{
  "model": "contrastive image-text model",
  "dataset": "regions of photos with short descriptions (Visual Genome)",
  "train_examples": 50862,
  "image_size": 64,
  "crop_scale_min": 0.7,
  "horizontal_flip": true,
  "translate": 0.06,
  "tokenizer": "word",
  "vocab_size": 6471,
  "loss": "sigmoid",
  "embed_dim": 256,
  "encoder_arch": "poolformer",
  "encoder_norm": "layernorm_no_bias",
  "encoder_norm_position": "pre",
  "encoder_activation": "geglu",
  "encoder_mlp_ratio": 4,
  "encoder_layer_scale_init": 0.01,
  "encoder_parallel_block": false,
  "encoder_inner_norm": false,
  "encoder_patch_size": [4, 4],
  "encoder_conv_stem": false,
  "encoder_depths": [2, 3, 3],
  "encoder_widths": [64, 128, 256],
  "text_encoder_causal": true,
  "text_encoder_width": 128,
  "text_encoder_layers": 6,
  "text_encoder_norm": "layernorm",
  "text_encoder_norm_position": "pre",
  "text_encoder_activation": "quick_gelu",
  "text_encoder_mlp_ratio": 4,
  "text_encoder_head_dim": 32,
  "text_encoder_fused_qkv": false,
  "text_encoder_bias": "all",
  "text_encoder_qk_norm": true,
  "text_encoder_parallel_block": true,
  "text_encoder_inner_norm": true,
  "text_encoder_positions": "learned",
  "init": "torch_default",
  "residual_init": "none",
  "optimizer": "muon",
  "muon_scale": "match_rms_adamw",
  "lr": 0.0033,
  "momentum": 0.85,
  "nesterov": true,
  "orthogonalizer": "newton_schulz_5",
  "adamw_lr_other_params": 0.00098,
  "grad_clip": 3.0,
  "ema_decay": 0.995,
  "steps": 12300,
  "batch_size": 256,
  "epochs": 61.9,
  "lr_schedule": "linear",
  "final_lr_fraction": 0.05,
  "warmup_steps": 1230,
  "weight_decay": 0.1,
  "adamw_weight_decay_other_params": 0
}
Rows from block 5 of the image encoder of a small contrastive image-text model, named by matrix and row number. Rows with one number belong to one neuron. Each number is 50 + 15 x the weight over its row's rms, rounded and kept within 0 to 99. All counts start at 0. After the name is the row's rms in percent of the matrix's.
Before each neuron's rows are labels from the 100 images, of 14848, where the neuron reaches its largest size: "patch colour" is the nearest of a few named colours to the mean colour under the peak. Only what is clearly more common there than usual is listed. The data: regions of photos with short descriptions (Visual Genome).
# gate: MLP gate (encoder.blocks.5.mlp.gate.weight, 1024x256), inputs 0-85
# fc1: MLP up (encoder.blocks.5.mlp.fc1.weight, 1024x256), inputs 0-85
# fc2: MLP down (encoder.blocks.5.mlp.fc2.weight, 256x1024, transposed), outputs 0-85

patch colour: pink
gate.2 031:54 40 51 15 50 67 62 49 34 74 61 37 66 41 14 64 72 39 37 43 52 57 76 54 50 65 54 56 45 57 36 37 59 44 43 30 38 71 38 77 50 66 36 67 74 46 61 49 52 81 11 42 65 23 48 57 39 43 47 35 46 41 44 11 35 49 70 52 63 54 57 33 41 58 51 35 55 52 35 66 50 85 35 50 56 44
fc1.2 029:21 44 24 32 72 55 61 38 38 33 44 18 56 53 31 75 37 58 32 51 48 59 65 18 56 55 48 64 52 40 36 45 64 40 43 24 42 45 73 45 52 48 73 61 49 44 64 47 67 48 50 54 38 69 13 60 62 39 35 34 59 36 62 37 58 74 49 59 28 41 73 27 36 59 24 65 57 40 71 59 08 49 39 56 51 55
fc2.2 030:46 40 73 73 48 29 43 61 67 67 55 51 50 44 52 45 75 42 63 63 70 37 53 44 62 51 64 48 63 55 67 58 44 43 80 37 45 47 64 70 51 37 53 47 35 32 83 50 27 74 29 36 58 30 57 38 43 50 41 55 55 53 16 58 46 40 77 66 62 21 35 35 42 33 47 37 56 52 36 26 38 57 24 53 46 64

patch colour: grey
gate.66 031:24 37 61 55 29 46 43 38 55 33 38 36 62 37 19 39 64 17 62 37 48 17 71 36 33 51 59 43 26 35 71 65 18 54 81 48 56 40 37 60 61 69 37 55 53 41 56 26 89 60 51 69 42 51 68 60 43 54 58 46 44 54 51 60 48 37 53 68 66 55 71 49 50 50 48 69 59 55 59 39 51 60 54 18 72 74
fc1.66 027:41 37 66 79 40 39 51 48 40 35 23 41 65 76 24 59 40 40 69 51 29 40 48 31 47 44 73 38 54 35 49 64 24 42 62 46 41 46 52 55 57 63 71 58 50 41 56 47 90 49 35 52 27 52 66 59 45 46 59 42 28 54 60 60 27 46 60 66 65 57 49 50 31 50 53 60 49 52 76 47 18 50 55 14 66 81
fc2.66 033:48 37 46 45 35 70 73 48 57 59 40 59 39 50 56 47 37 51 57 54 63 24 54 23 79 71 55 89 49 52 56 67 62 26 16 74 25 52 63 47 37 39 51 37 44 75 40 42 36 57 67 61 37 68 51 45 59 49 58 43 82 38 46 72 38 52 48 36 79 73 57 36 69 68 45 65 48 49 31 52 49 74 49 68 70 42

patch colour: brown; black
gate.543 024:24 47 67 59 73 15 32 57 73 39 48 60 75 46 22 27 41 42 38 46 50 54 78 56 60 55 38 54 41 61 33 48 42 36 66 13 50 57 50 81 34 32 39 52 37 47 33 49 69 35 41 59 48 76 69 34 69 41 35 52 38 47 84 72 70 61 47 36 35 45 68 46 24 69 27 60 23 44 39 56 48 65 47 59 78 58
fc1.543 020:51 40 52 44 64 82 51 25 41 36 68 58 51 56 51 40 34 53 36 38 18 59 36 68 48 43 31 42 55 66 45 29 77 34 40 08 51 63 35 74 48 42 37 45 51 57 44 41 75 39 26 35 51 66 40 55 45 50 57 64 21 09 59 41 36 34 44 10 29 44 82 55 38 32 40 45 71 65 59 34 52 43 49 83 88 67
fc2.543 017:43 42 18 40 40 77 79 42 32 34 73 65 32 69 72 50 43 67 38 33 86 39 10 70 44 36 45 37 39 33 46 43 43 52 22 53 23 34 76 48 51 43 46 48 43 61 60 36 27 63 31 57 33 60 61 49 70 38 51 58 52 57 33 59 48 44 47 47 56 57 33 58 42 28 25 64 44 72 36 48 63 37 72 50 42 30

patch colour: black
gate.108 148:39 48 53 64 47 52 64 70 41 67 61 50 53 36 53 49 68 26 61 54 99 81 41 48 42 44 46 65 60 63 44 45 40 63 30 44 41 42 49 65 62 48 38 35 28 78 48 58 52 29 41 77 62 33 49 64 58 60 49 78 44 54 53 63 67 34 77 64 35 38 41 39 55 39 50 79 72 26 58 62 70 61 57 17 61 48
fc1.108 156:40 41 31 72 53 20 41 29 27 61 58 57 45 45 53 51 54 59 58 55 47 38 50 22 55 66 57 34 69 45 48 50 40 30 60 62 58 63 61 41 67 52 45 60 77 49 28 70 61 12 33 29 45 40 54 58 51 53 31 38 71 44 61 51 35 24 40 68 49 30 56 68 54 59 48 23 25 75 87 27 29 72 56 42 54 86
fc2.108 153:52 43 39 33 48 94 77 67 34 83 51 43 39 51 46 61 35 44 45 46 38 72 32 74 53 45 55 71 35 20 41 47 67 72 47 61 40 46 53 47 48 33 57 45 32 61 53 28 56 53 39 63 58 41 72 76 57 67 64 57 34 63 55 54 81 61 46 38 44 40 31 20 41 42 63 37 71 25 10 52 79 44 28 51 32 08

patch colour: pink
gate.30 018:35 64 52 56 47 33 51 47 33 73 43 55 55 45 56 37 60 50 59 36 63 21 76 51 21 40 61 57 37 46 59 52 64 51 50 44 72 70 35 39 24 32 74 64 27 53 51 27 37 40 30 37 54 46 70 50 29 58 65 22 66 47 35 41 35 37 57 73 33 35 75 48 29 29 61 59 50 82 58 31 67 77 38 33 68 57
fc1.30 014:64 90 60 55 59 43 65 46 45 62 50 50 80 33 50 53 66 47 68 83 60 20 48 57 47 53 51 55 52 64 55 51 54 55 29 77 38 59 70 59 20 38 68 56 46 70 61 07 29 33 44 50 77 79 37 81 47 37 37 63 57 40 51 52 29 41 37 37 66 47 32 57 60 49 55 38 33 59 35 48 80 78 63 50 45 24
fc2.30 014:19 34 20 51 89 66 51 48 35 51 57 36 60 41 54 48 29 97 56 44 12 45 60 55 34 35 51 39 35 50 42 64 66 40 61 37 64 26 55 56 28 80 46 64 46 54 63 96 69 60 54 35 59 66 59 75 61 51 27 47 53 36 69 43 45 61 61 64 44 08 41 74 65 42 42 40 44 52 47 64 31 21 29 87 44 48

patch colour: brown
gate.357 141:29 26 76 34 53 52 68 50 42 49 38 41 26 31 61 84 56 20 55 77 66 53 46 55 31 41 61 58 55 47 30 53 62 59 51 52 74 67 70 42 26 51 47 41 33 42 45 64 55 46 46 65 26 49 63 07 36 49 12 61 55 62 50 43 24 38 44 41 41 73 23 75 54 50 64 45 56 55 35 48 52 42 55 46 50 41
fc1.357 140:18 35 69 54 57 53 42 44 43 50 55 34 23 56 91 45 61 49 84 51 63 64 71 66 67 47 63 55 45 30 60 52 67 30 60 65 56 68 38 35 47 37 48 56 42 42 56 62 38 40 50 58 46 59 56 49 27 77 48 43 71 74 50 80 61 83 50 55 76 36 54 43 38 55 44 67 47 37 44 95 56 54 53 74 18 43
fc2.357 129:77 49 55 48 55 66 39 64 40 52 34 40 64 41 46 67 42 34 48 84 41 77 31 62 51 55 58 45 76 57 46 35 31 62 63 43 41 39 51 65 26 44 42 78 48 49 19 29 66 73 42 42 41 42 42 40 72 26 71 55 32 40 40 32 60 48 38 78 32 66 30 73 73 58 50 58 62 51 32 40 62 60 78 67 53 80

patch colour: black; blue
gate.143 023:64 40 55 61 68 69 62 56 48 55 64 60 50 38 34 43 45 40 44 61 50 56 58 54 49 23 41 55 52 61 33 46 40 55 71 54 61 55 32 66 66 39 60 37 61 33 56 30 33 39 61 52 63 61 34 67 63 50 63 33 23 30 42 64 65 49 64 66 54 61 89 30 49 50 58 35 42 63 15 68 34 52 37 61 40 29
fc1.143 023:35 32 67 45 43 64 69 29 64 51 39 45 40 60 65 32 52 29 44 70 47 42 39 57 72 37 55 40 56 74 61 61 33 41 43 64 73 63 41 65 73 53 48 24 40 00 04 73 61 60 52 53 40 31 72 60 37 46 44 59 48 22 31 89 44 50 58 65 24 62 64 48 57 47 45 48 20 49 26 59 57 37 39 43 44 59
fc2.143 027:44 71 53 50 59 45 40 61 54 42 61 46 44 43 48 88 66 53 48 40 24 44 55 52 49 63 57 50 42 57 48 11 39 92 47 61 64 89 44 54 33 49 72 30 51 73 63 61 51 44 72 68 43 38 40 46 54 83 45 41 49 49 45 09 68 65 45 60 44 39 30 47 35 19 73 36 81 53 53 56 63 70 66 26 31 34

patch colour: pink
gate.346 122:52 71 53 49 54 53 55 39 48 54 74 76 41 17 51 69 31 31 75 62 36 78 50 75 45 43 60 39 48 50 31 49 47 51 55 66 70 57 25 47 64 53 26 40 51 39 42 52 49 60 50 60 50 49 32 26 79 72 57 99 69 43 45 64 79 57 30 70 23 33 31 50 51 71 30 51 49 37 62 65 50 58 40 51 54 43
fc1.346 125:63 59 71 76 72 71 44 41 30 69 56 43 57 21 42 50 45 34 49 51 47 58 40 52 34 38 36 51 29 57 27 61 49 70 58 53 50 43 48 64 64 44 60 68 39 55 35 69 26 35 46 47 45 69 68 30 40 59 48 48 39 43 62 37 68 67 61 47 75 23 51 47 41 50 48 45 44 38 49 44 40 36 46 42 55 59
fc2.346 119:54 61 29 60 62 53 67 44 71 60 41 59 44 68 55 55 47 28 49 42 54 45 57 39 78 51 44 87 48 41 65 75 27 47 51 66 38 26 36 49 60 87 48 22 20 41 52 77 55 47 33 33 58 61 73 56 71 61 17 70 66 68 72 71 73 48 46 33 57 74 59 33 55 47 55 45 33 41 75 19 44 50 38 65 35 23

patch colour: white
gate.99 015:69 58 57 33 41 58 69 60 42 62 30 33 72 39 35 50 42 27 77 29 47 46 48 40 78 64 52 57 59 46 72 54 64 54 26 70 55 52 59 45 72 57 88 48 49 55 64 52 24 28 31 33 82 56 31 48 47 29 55 52 71 67 57 50 29 67 72 24 33 63 65 37 73 23 65 71 57 26 60 68 51 40 37 48 69 43
fc1.99 014:36 63 52 32 66 20 59 50 48 27 67 66 22 54 51 61 42 40 81 63 62 68 64 42 53 71 52 59 51 59 45 26 45 51 66 62 44 78 20 24 15 42 22 45 44 65 43 84 50 46 66 29 48 36 55 86 38 48 30 38 27 51 30 64 37 64 15 37 56 33 61 45 51 70 41 24 37 67 47 23 50 42 44 77 57 27
fc2.99 010:50 24 31 60 38 82 59 36 45 70 32 49 47 46 52 54 46 70 47 42 66 53 00 56 45 61 65 57 49 48 47 69 33 33 50 71 32 39 36 34 53 49 74 63 93 48 77 29 15 71 49 63 23 67 52 55 50 58 39 53 62 36 44 47 72 56 74 58 79 44 30 39 47 59 42 34 41 49 49 52 41 30 38 38 55 41

patch colour: black
gate.521 057:57 57 56 87 57 41 31 67 64 65 81 45 32 47 39 59 58 57 62 32 46 42 57 51 49 70 65 54 60 73 49 41 38 49 31 24 39 38 76 62 82 47 05 33 34 59 61 43 47 13 43 56 66 49 59 54 54 52 37 40 63 54 48 48 84 63 51 37 72 10 52 52 69 62 58 39 44 64 90 53 50 44 57 75 37 08
fc1.521 071:49 58 46 52 56 58 61 42 45 33 86 47 68 58 62 42 55 39 49 69 33 67 38 33 36 27 43 35 59 54 69 60 48 54 24 70 48 27 29 40 30 48 46 29 62 29 30 55 37 49 26 44 46 62 55 62 61 58 44 48 63 40 59 37 51 35 24 35 56 72 62 44 71 41 37 71 31 54 64 62 58 54 55 25 81 83
fc2.521 060:18 58 34 37 50 57 41 50 51 77 42 62 15 48 55 59 49 58 68 34 56 65 77 54 59 90 14 54 45 54 34 45 60 35 53 36 51 48 72 63 37 25 57 34 24 72 69 40 62 18 28 63 55 69 52 30 17 29 49 47 36 35 38 46 59 70 59 68 54 22 57 56 30 44 50 52 40 57 51 37 39 38 77 65 48 09

patch colour: grey
gate.763 155:34 45 41 74 50 55 46 45 43 56 55 39 50 37 33 43 40 50 65 46 44 60 65 46 18 48 62 44 37 51 51 64 74 80 28 75 72 58 46 45 46 42 49 34 40 56 53 65 61 25 45 38 41 38 58 41 35 81 40 49 72 59 60 44 66 31 44 52 74 64 42 48 61 77 26 35 09 89 41 24 59 48 63 66 65 69
fc1.763 149:53 53 42 67 57 46 55 52 40 60 62 13 49 59 59 72 47 38 47 59 49 74 81 55 25 66 50 41 41 52 41 72 55 31 61 62 39 52 53 22 53 55 45 44 86 38 46 74 44 51 55 40 34 55 56 33 39 55 40 68 64 55 42 42 53 31 55 59 85 39 66 42 64 60 45 56 33 74 54 34 44 53 62 49 71 32
fc2.763 150:53 39 56 46 71 41 93 36 75 54 44 72 50 77 46 68 57 53 66 50 49 53 61 50 55 43 33 80 51 44 46 21 69 58 47 39 60 52 61 36 50 47 43 49 61 86 62 25 58 24 36 57 70 57 44 55 38 67 52 50 72 43 88 68 46 57 54 34 09 37 51 57 20 47 46 54 50 66 64 56 24 30 39 46 27 96

patch colour: black
gate.495 015:43 84 67 71 62 58 45 34 47 80 18 68 64 25 41 57 57 31 66 57 57 66 48 49 54 49 73 43 44 60 49 19 47 18 44 43 49 21 34 38 70 53 55 49 30 50 76 28 56 49 76 23 31 35 63 39 35 61 40 56 38 34 35 66 59 47 30 36 91 74 71 72 63 51 29 58 38 42 27 16 38 56 49 42 47 36
fc1.495 014:40 51 72 51 51 34 76 23 36 57 27 65 55 47 47 47 88 33 51 57 13 36 42 43 45 55 66 86 40 28 65 43 31 39 83 44 53 47 71 38 59 61 56 58 53 78 58 23 55 40 64 42 44 41 64 54 53 75 69 59 35 79 30 22 42 61 59 51 44 25 29 61 45 62 44 55 63 48 49 18 69 65 58 34 31 37
fc2.495 012:63 59 42 37 32 50 59 53 61 37 74 36 71 49 58 51 39 73 32 66 49 60 50 38 47 49 63 26 76 41 63 61 41 45 29 41 44 61 47 52 12 40 61 44 36 63 58 50 52 47 63 40 45 54 59 59 47 46 48 64 85 30 54 65 55 49 62 48 20 44 60 58 31 45 34 79 70 42 49 46 40 53 16 55 49 93

patch colour: pink
gate.178 012:36 48 40 30 53 45 43 56 53 38 47 44 59 20 39 42 52 68 62 76 39 45 56 62 53 32 52 33 77 62 61 85 62 65 33 52 57 35 75 25 68 41 34 66 74 51 73 67 36 39 51 42 79 27 52 25 26 63 37 55 52 61 40 81 69 44 65 58 57 37 70 53 57 62 65 54 51 37 54 56 37 80 59 55 69 41
fc1.178 011:55 18 65 26 43 23 44 66 67 24 57 61 60 62 63 44 61 66 49 65 41 57 85 42 30 33 59 54 33 81 63 47 60 52 51 44 67 43 43 55 68 77 58 64 39 36 76 66 54 45 42 48 75 42 46 61 54 39 17 32 42 41 74 56 64 67 76 58 32 60 29 59 79 75 34 68 66 45 59 69 26 74 76 52 66 73
fc2.178 008:55 50 46 50 46 43 42 44 43 55 57 65 52 41 71 33 49 55 61 53 76 58 14 54 51 52 37 33 60 58 71 58 59 28 72 83 44 79 41 55 62 60 47 36 62 37 35 77 31 50 27 33 48 30 45 41 75 40 56 63 54 33 57 65 61 28 70 51 42 66 44 60 62 35 25 49 44 71 72 33 64 65 32 41 60 40

patch colour: grey
gate.765 025:81 59 71 55 44 54 75 56 34 39 58 41 41 48 40 37 58 81 42 54 54 50 56 46 39 68 39 46 42 65 59 62 38 40 41 43 45 64 32 82 46 53 57 61 84 30 28 64 43 64 30 47 50 58 67 64 44 61 40 24 39 40 99 60 47 41 58 58 33 49 23 45 42 55 36 43 42 39 65 79 66 34 41 40 65 72
fc1.765 024:31 39 53 44 55 49 39 29 65 68 53 47 65 30 64 19 47 44 71 39 40 75 43 20 64 50 55 37 64 55 61 38 39 36 68 82 23 61 33 80 59 63 49 49 50 25 43 27 55 49 41 26 38 44 68 54 49 42 69 68 56 37 23 78 56 36 60 57 50 68 46 27 57 51 39 71 57 33 53 43 62 31 58 80 62 21
fc2.765 020:77 69 45 51 44 27 29 62 27 45 62 36 70 46 58 66 53 49 27 29 47 47 43 83 58 45 50 46 25 28 50 29 57 74 59 14 72 42 53 33 58 49 54 38 76 52 60 52 39 75 50 48 51 47 23 55 51 74 47 52 49 47 41 58 65 41 25 65 82 45 42 68 28 47 55 61 36 60 23 56 37 53 39 46 41 31

patch colour: grey
gate.617 122:51 28 36 63 48 43 51 41 41 53 21 36 42 41 62 67 68 56 46 23 68 88 30 35 71 63 48 32 56 30 52 39 52 36 44 71 58 50 26 64 51 40 76 41 81 65 43 15 71 43 60 39 52 50 44 75 49 43 36 85 55 75 44 51 55 61 51 60 26 68 76 66 52 53 71 62 82 52 50 12 61 43 42 49 39 80
fc1.617 119:38 48 57 38 63 49 76 55 15 32 59 34 54 66 68 53 34 51 49 57 43 59 12 56 51 59 41 45 70 55 56 63 33 53 47 56 84 50 54 34 54 39 53 36 73 56 48 43 25 43 47 45 59 43 43 54 37 57 28 82 39 48 66 60 30 55 45 45 47 58 47 52 57 48 74 61 36 67 61 54 43 62 55 54 50 56
fc2.617 132:53 48 64 32 46 42 24 48 58 67 39 47 38 39 37 67 36 49 66 61 52 26 70 50 48 59 53 28 20 62 52 30 52 62 39 49 60 48 56 72 40 47 49 42 67 34 61 38 36 59 46 45 38 71 59 43 60 60 46 67 63 66 42 54 29 58 50 40 55 70 62 37 50 46 32 32 24 47 50 84 66 38 43 60 43 47

patch colour: black
gate.148 047:44 37 28 51 61 46 47 54 53 40 70 62 45 56 38 66 44 47 54 40 62 66 32 61 36 73 41 65 46 29 74 80 46 50 19 54 31 43 23 45 51 62 33 22 41 58 22 45 54 45 32 50 55 22 60 38 49 52 44 48 40 65 19 63 62 41 45 41 15 74 51 52 57 56 35 59 31 48 56 71 59 42 22 55 52 70
fc1.148 035:67 38 20 45 68 37 47 59 53 53 54 67 51 59 28 54 56 46 76 64 55 68 45 56 39 89 54 59 41 55 48 60 40 51 38 55 32 53 39 31 64 66 27 15 53 53 38 57 56 53 28 41 35 38 65 37 50 49 50 44 46 56 28 55 70 42 21 49 13 64 55 55 49 56 31 61 46 59 49 52 24 39 03 34 46 76
fc2.148 043:46 65 40 55 37 47 59 57 30 40 50 56 43 32 70 57 58 51 70 54 68 57 99 46 58 40 49 35 50 52 23 25 63 37 94 51 78 35 61 57 46 61 41 73 28 56 62 31 56 31 54 45 40 58 55 61 56 46 49 24 67 56 63 36 45 57 57 71 81 66 31 71 44 49 69 14 34 35 37 67 51 63 76 64 38 27

patch colour: pink; white
gate.711 141:60 36 43 13 31 61 32 43 63 66 56 21 35 49 47 62 49 49 62 59 16 48 40 49 33 59 50 55 45 53 42 57 70 30 63 58 47 63 51 56 75 22 27 72 99 57 68 34 49 24 26 68 65 53 38 65 62 40 25 79 60 60 61 54 48 42 43 47 69 33 59 56 61 40 32 54 30 59 47 43 53 44 57 47 20 50
fc1.711 153:57 68 54 64 73 29 60 47 59 32 46 46 59 36 43 49 57 59 60 44 48 66 34 56 33 46 54 35 46 53 38 60 45 55 67 55 45 63 52 35 35 32 61 31 43 93 40 35 44 76 52 43 24 39 45 36 50 71 53 71 51 60 69 68 46 51 43 55 18 60 25 52 43 63 66 92 49 23 54 16 49 78 29 69 36 54
fc2.711 154:32 52 57 59 43 73 51 78 17 67 50 65 56 54 85 36 35 31 46 41 41 41 60 45 54 54 67 61 80 59 27 41 40 60 20 57 55 37 36 63 67 56 66 48 67 56 40 44 36 28 71 54 62 71 65 45 62 22 35 51 43 43 37 23 66 31 44 38 63 79 41 17 50 53 42 54 48 59 62 49 53 30 42 40 47 68

patch colour: black
gate.363 147:41 45 48 72 26 33 54 48 56 33 53 72 59 47 34 52 49 48 53 53 53 24 41 45 24 39 43 39 62 24 46 32 51 49 48 75 43 73 43 44 59 26 69 51 58 60 38 34 67 41 52 18 73 53 62 58 68 46 46 50 48 53 52 50 69 76 25 40 46 39 38 38 47 81 66 22 59 57 56 27 70 49 18 39 42 71
fc1.363 143:22 73 58 70 26 40 35 69 42 75 35 79 60 37 56 49 74 65 59 67 68 44 35 52 60 29 28 55 72 65 46 43 46 67 62 61 50 63 63 57 50 28 34 46 54 62 29 17 56 63 64 88 74 43 51 22 64 48 55 60 45 29 75 36 65 48 42 44 40 51 48 69 45 29 51 38 42 34 77 51 44 31 72 49 60 53
fc2.363 148:59 46 56 55 63 49 57 40 56 49 33 48 39 69 60 82 23 47 39 73 22 78 48 50 43 62 37 61 50 34 70 76 69 73 45 34 41 87 56 38 68 77 60 37 52 65 79 56 49 15 34 29 44 68 71 73 46 67 60 55 33 28 40 43 63 52 31 60 26 47 37 51 28 69 59 48 47 92 40 41 56 67 55 41 42 37

patch colour: pink
gate.540 064:41 40 60 56 48 54 63 30 69 50 20 51 48 44 39 32 47 53 47 51 88 32 49 39 37 52 58 56 52 40 56 60 49 40 67 40 72 66 34 66 60 68 53 47 58 51 48 37 76 45 72 73 77 55 92 36 34 28 34 22 57 77 44 41 57 29 45 60 55 69 55 43 50 51 34 31 40 67 59 58 30 38 54 57 66 48
fc1.540 061:29 43 45 47 51 50 61 40 72 69 18 53 54 53 49 29 44 44 55 65 67 46 47 35 38 43 54 53 36 49 60 50 67 38 68 38 78 49 43 70 58 82 63 47 44 53 50 33 73 41 56 70 91 55 77 39 30 45 45 36 56 66 49 33 55 32 44 69 48 64 76 44 47 40 40 24 39 75 64 53 40 54 61 54 58 63
fc2.540 064:38 46 66 69 67 46 52 59 81 51 80 30 29 68 34 60 68 38 46 61 80 56 55 58 60 51 37 44 66 53 43 46 43 62 22 58 45 63 46 70 77 30 50 42 40 53 58 43 50 43 30 51 61 68 43 49 28 54 39 48 65 69 48 66 27 61 40 48 57 31 57 43 52 27 68 52 71 41 16 60 48 65 30 58 09 33

patch colour: grey
gate.188 019:45 44 46 42 56 33 52 55 52 59 31 59 54 42 71 44 55 49 55 30 40 45 47 50 54 60 50 52 48 39 44 33 56 45 65 44 43 61 49 45 38 39 50 35 50 58 45 54 75 66 60 58 33 79 54 55 43 39 65 57 50 55 73 85 75 68 42 51 66 38 46 45 53 71 44 48 33 42 26 68 51 32 72 53 70 46
fc1.188 017:48 53 31 66 48 61 53 69 42 57 61 48 94 59 52 38 41 16 54 67 65 61 45 31 50 75 32 43 72 39 82 35 58 49 21 62 55 43 76 23 43 42 44 76 68 62 44 52 11 41 54 86 22 52 38 63 53 18 50 62 38 53 54 49 60 47 40 39 35 52 55 35 74 55 25 54 42 47 39 23 63 53 64 60 46 40
fc2.188 017:82 34 67 52 61 35 25 51 46 73 52 50 31 46 62 66 63 56 35 30 67 86 36 62 48 34 54 36 39 33 27 37 64 69 78 56 66 49 43 46 34 66 46 56 64 67 62 41 75 35 31 34 46 40 59 53 58 44 53 75 53 62 58 51 31 26 53 33 49 33 57 51 36 18 33 16 49 63 34 59 37 32 61 58 59 29

patch colour: brown
gate.532 133:20 41 43 76 84 77 54 58 53 48 49 43 11 56 34 65 35 52 50 28 34 53 46 62 62 55 75 40 61 46 36 59 44 67 06 37 76 59 20 44 42 40 32 49 86 69 35 55 48 61 56 39 61 25 47 65 64 55 48 68 41 64 58 57 45 61 57 49 64 65 47 41 48 47 51 73 46 33 57 34 58 53 36 40 44 45
fc1.532 143:52 43 30 37 48 46 65 60 50 36 30 38 67 63 36 52 69 41 63 51 44 62 89 52 50 63 58 53 45 54 52 43 62 45 10 46 42 44 74 62 62 68 44 61 63 40 61 70 39 53 49 47 48 76 62 53 54 45 51 48 21 37 25 61 27 45 56 83 44 62 77 32 43 59 53 51 46 60 32 27 36 46 41 72 68 21
fc2.532 148:42 52 37 57 32 53 65 64 37 55 50 41 29 34 44 49 20 47 63 34 22 76 64 47 37 60 55 64 62 41 65 67 71 76 77 27 42 51 16 42 37 47 49 62 51 49 69 56 47 63 29 80 28 33 21 30 46 63 50 30 37 47 41 50 75 55 57 43 74 76 57 66 13 44 38 38 56 43 34 45 43 73 47 55 31 68

patch colour: white
gate.323 016:46 58 64 50 54 46 76 48 36 40 79 59 34 55 40 62 45 27 52 67 58 51 52 33 42 30 26 23 74 32 41 47 69 38 50 64 24 51 54 24 39 57 53 51 41 58 38 52 34 30 63 67 64 41 62 69 42 31 48 40 66 58 31 35 26 41 56 44 53 27 65 37 50 37 59 79 59 60 65 14 78 68 50 51 51 71
fc1.323 015:51 47 53 63 47 40 75 37 38 50 75 71 41 54 57 74 64 44 22 59 52 67 22 37 42 60 61 61 61 38 29 63 68 32 62 73 67 34 65 48 24 31 74 36 78 89 34 65 54 13 64 55 27 65 41 67 36 67 63 42 64 33 34 27 73 40 56 80 35 52 56 74 71 35 56 21 60 44 43 64 52 49 41 51 54 40
fc2.323 014:48 40 58 31 40 75 51 20 63 41 42 52 39 37 45 30 60 34 61 52 62 43 52 60 51 74 64 50 59 50 54 62 54 68 60 65 64 57 49 35 73 30 58 49 58 17 62 38 61 53 19 57 47 65 53 26 41 42 73 73 51 42 43 65 50 48 24 48 72 57 66 18 51 62 39 29 56 43 45 65 45 44 55 35 66 49

patch colour: grey
gate.394 043:50 54 50 53 33 58 49 42 37 45 98 66 35 47 53 39 49 25 57 50 62 42 51 48 38 76 50 73 36 38 32 47 74 48 56 48 64 42 42 70 45 43 50 48 43 70 42 49 59 67 58 33 55 31 57 33 57 43 34 80 64 51 50 43 50 32 54 50 60 72 75 49 61 57 34 54 54 77 17 47 51 59 53 61 62 36
fc1.394 041:70 45 49 50 53 47 60 39 41 59 27 39 48 53 40 64 57 41 28 64 50 19 65 52 60 47 49 49 73 55 63 50 49 58 66 43 27 49 72 60 71 48 58 71 28 46 78 51 48 36 63 63 68 58 56 65 41 45 21 42 63 49 46 51 22 56 51 41 69 51 35 34 46 45 64 45 36 70 98 26 61 27 48 57 21 46
fc2.394 042:59 62 44 45 47 67 33 38 22 70 64 50 60 61 66 49 65 43 50 46 61 81 69 59 30 20 55 50 33 17 38 39 56 43 60 60 68 55 22 34 48 58 34 61 51 57 62 59 58 33 47 51 41 19 51 23 72 44 46 36 49 38 39 60 66 31 56 47 50 40 78 61 36 72 60 61 62 45 17 48 34 69 78 48 47 45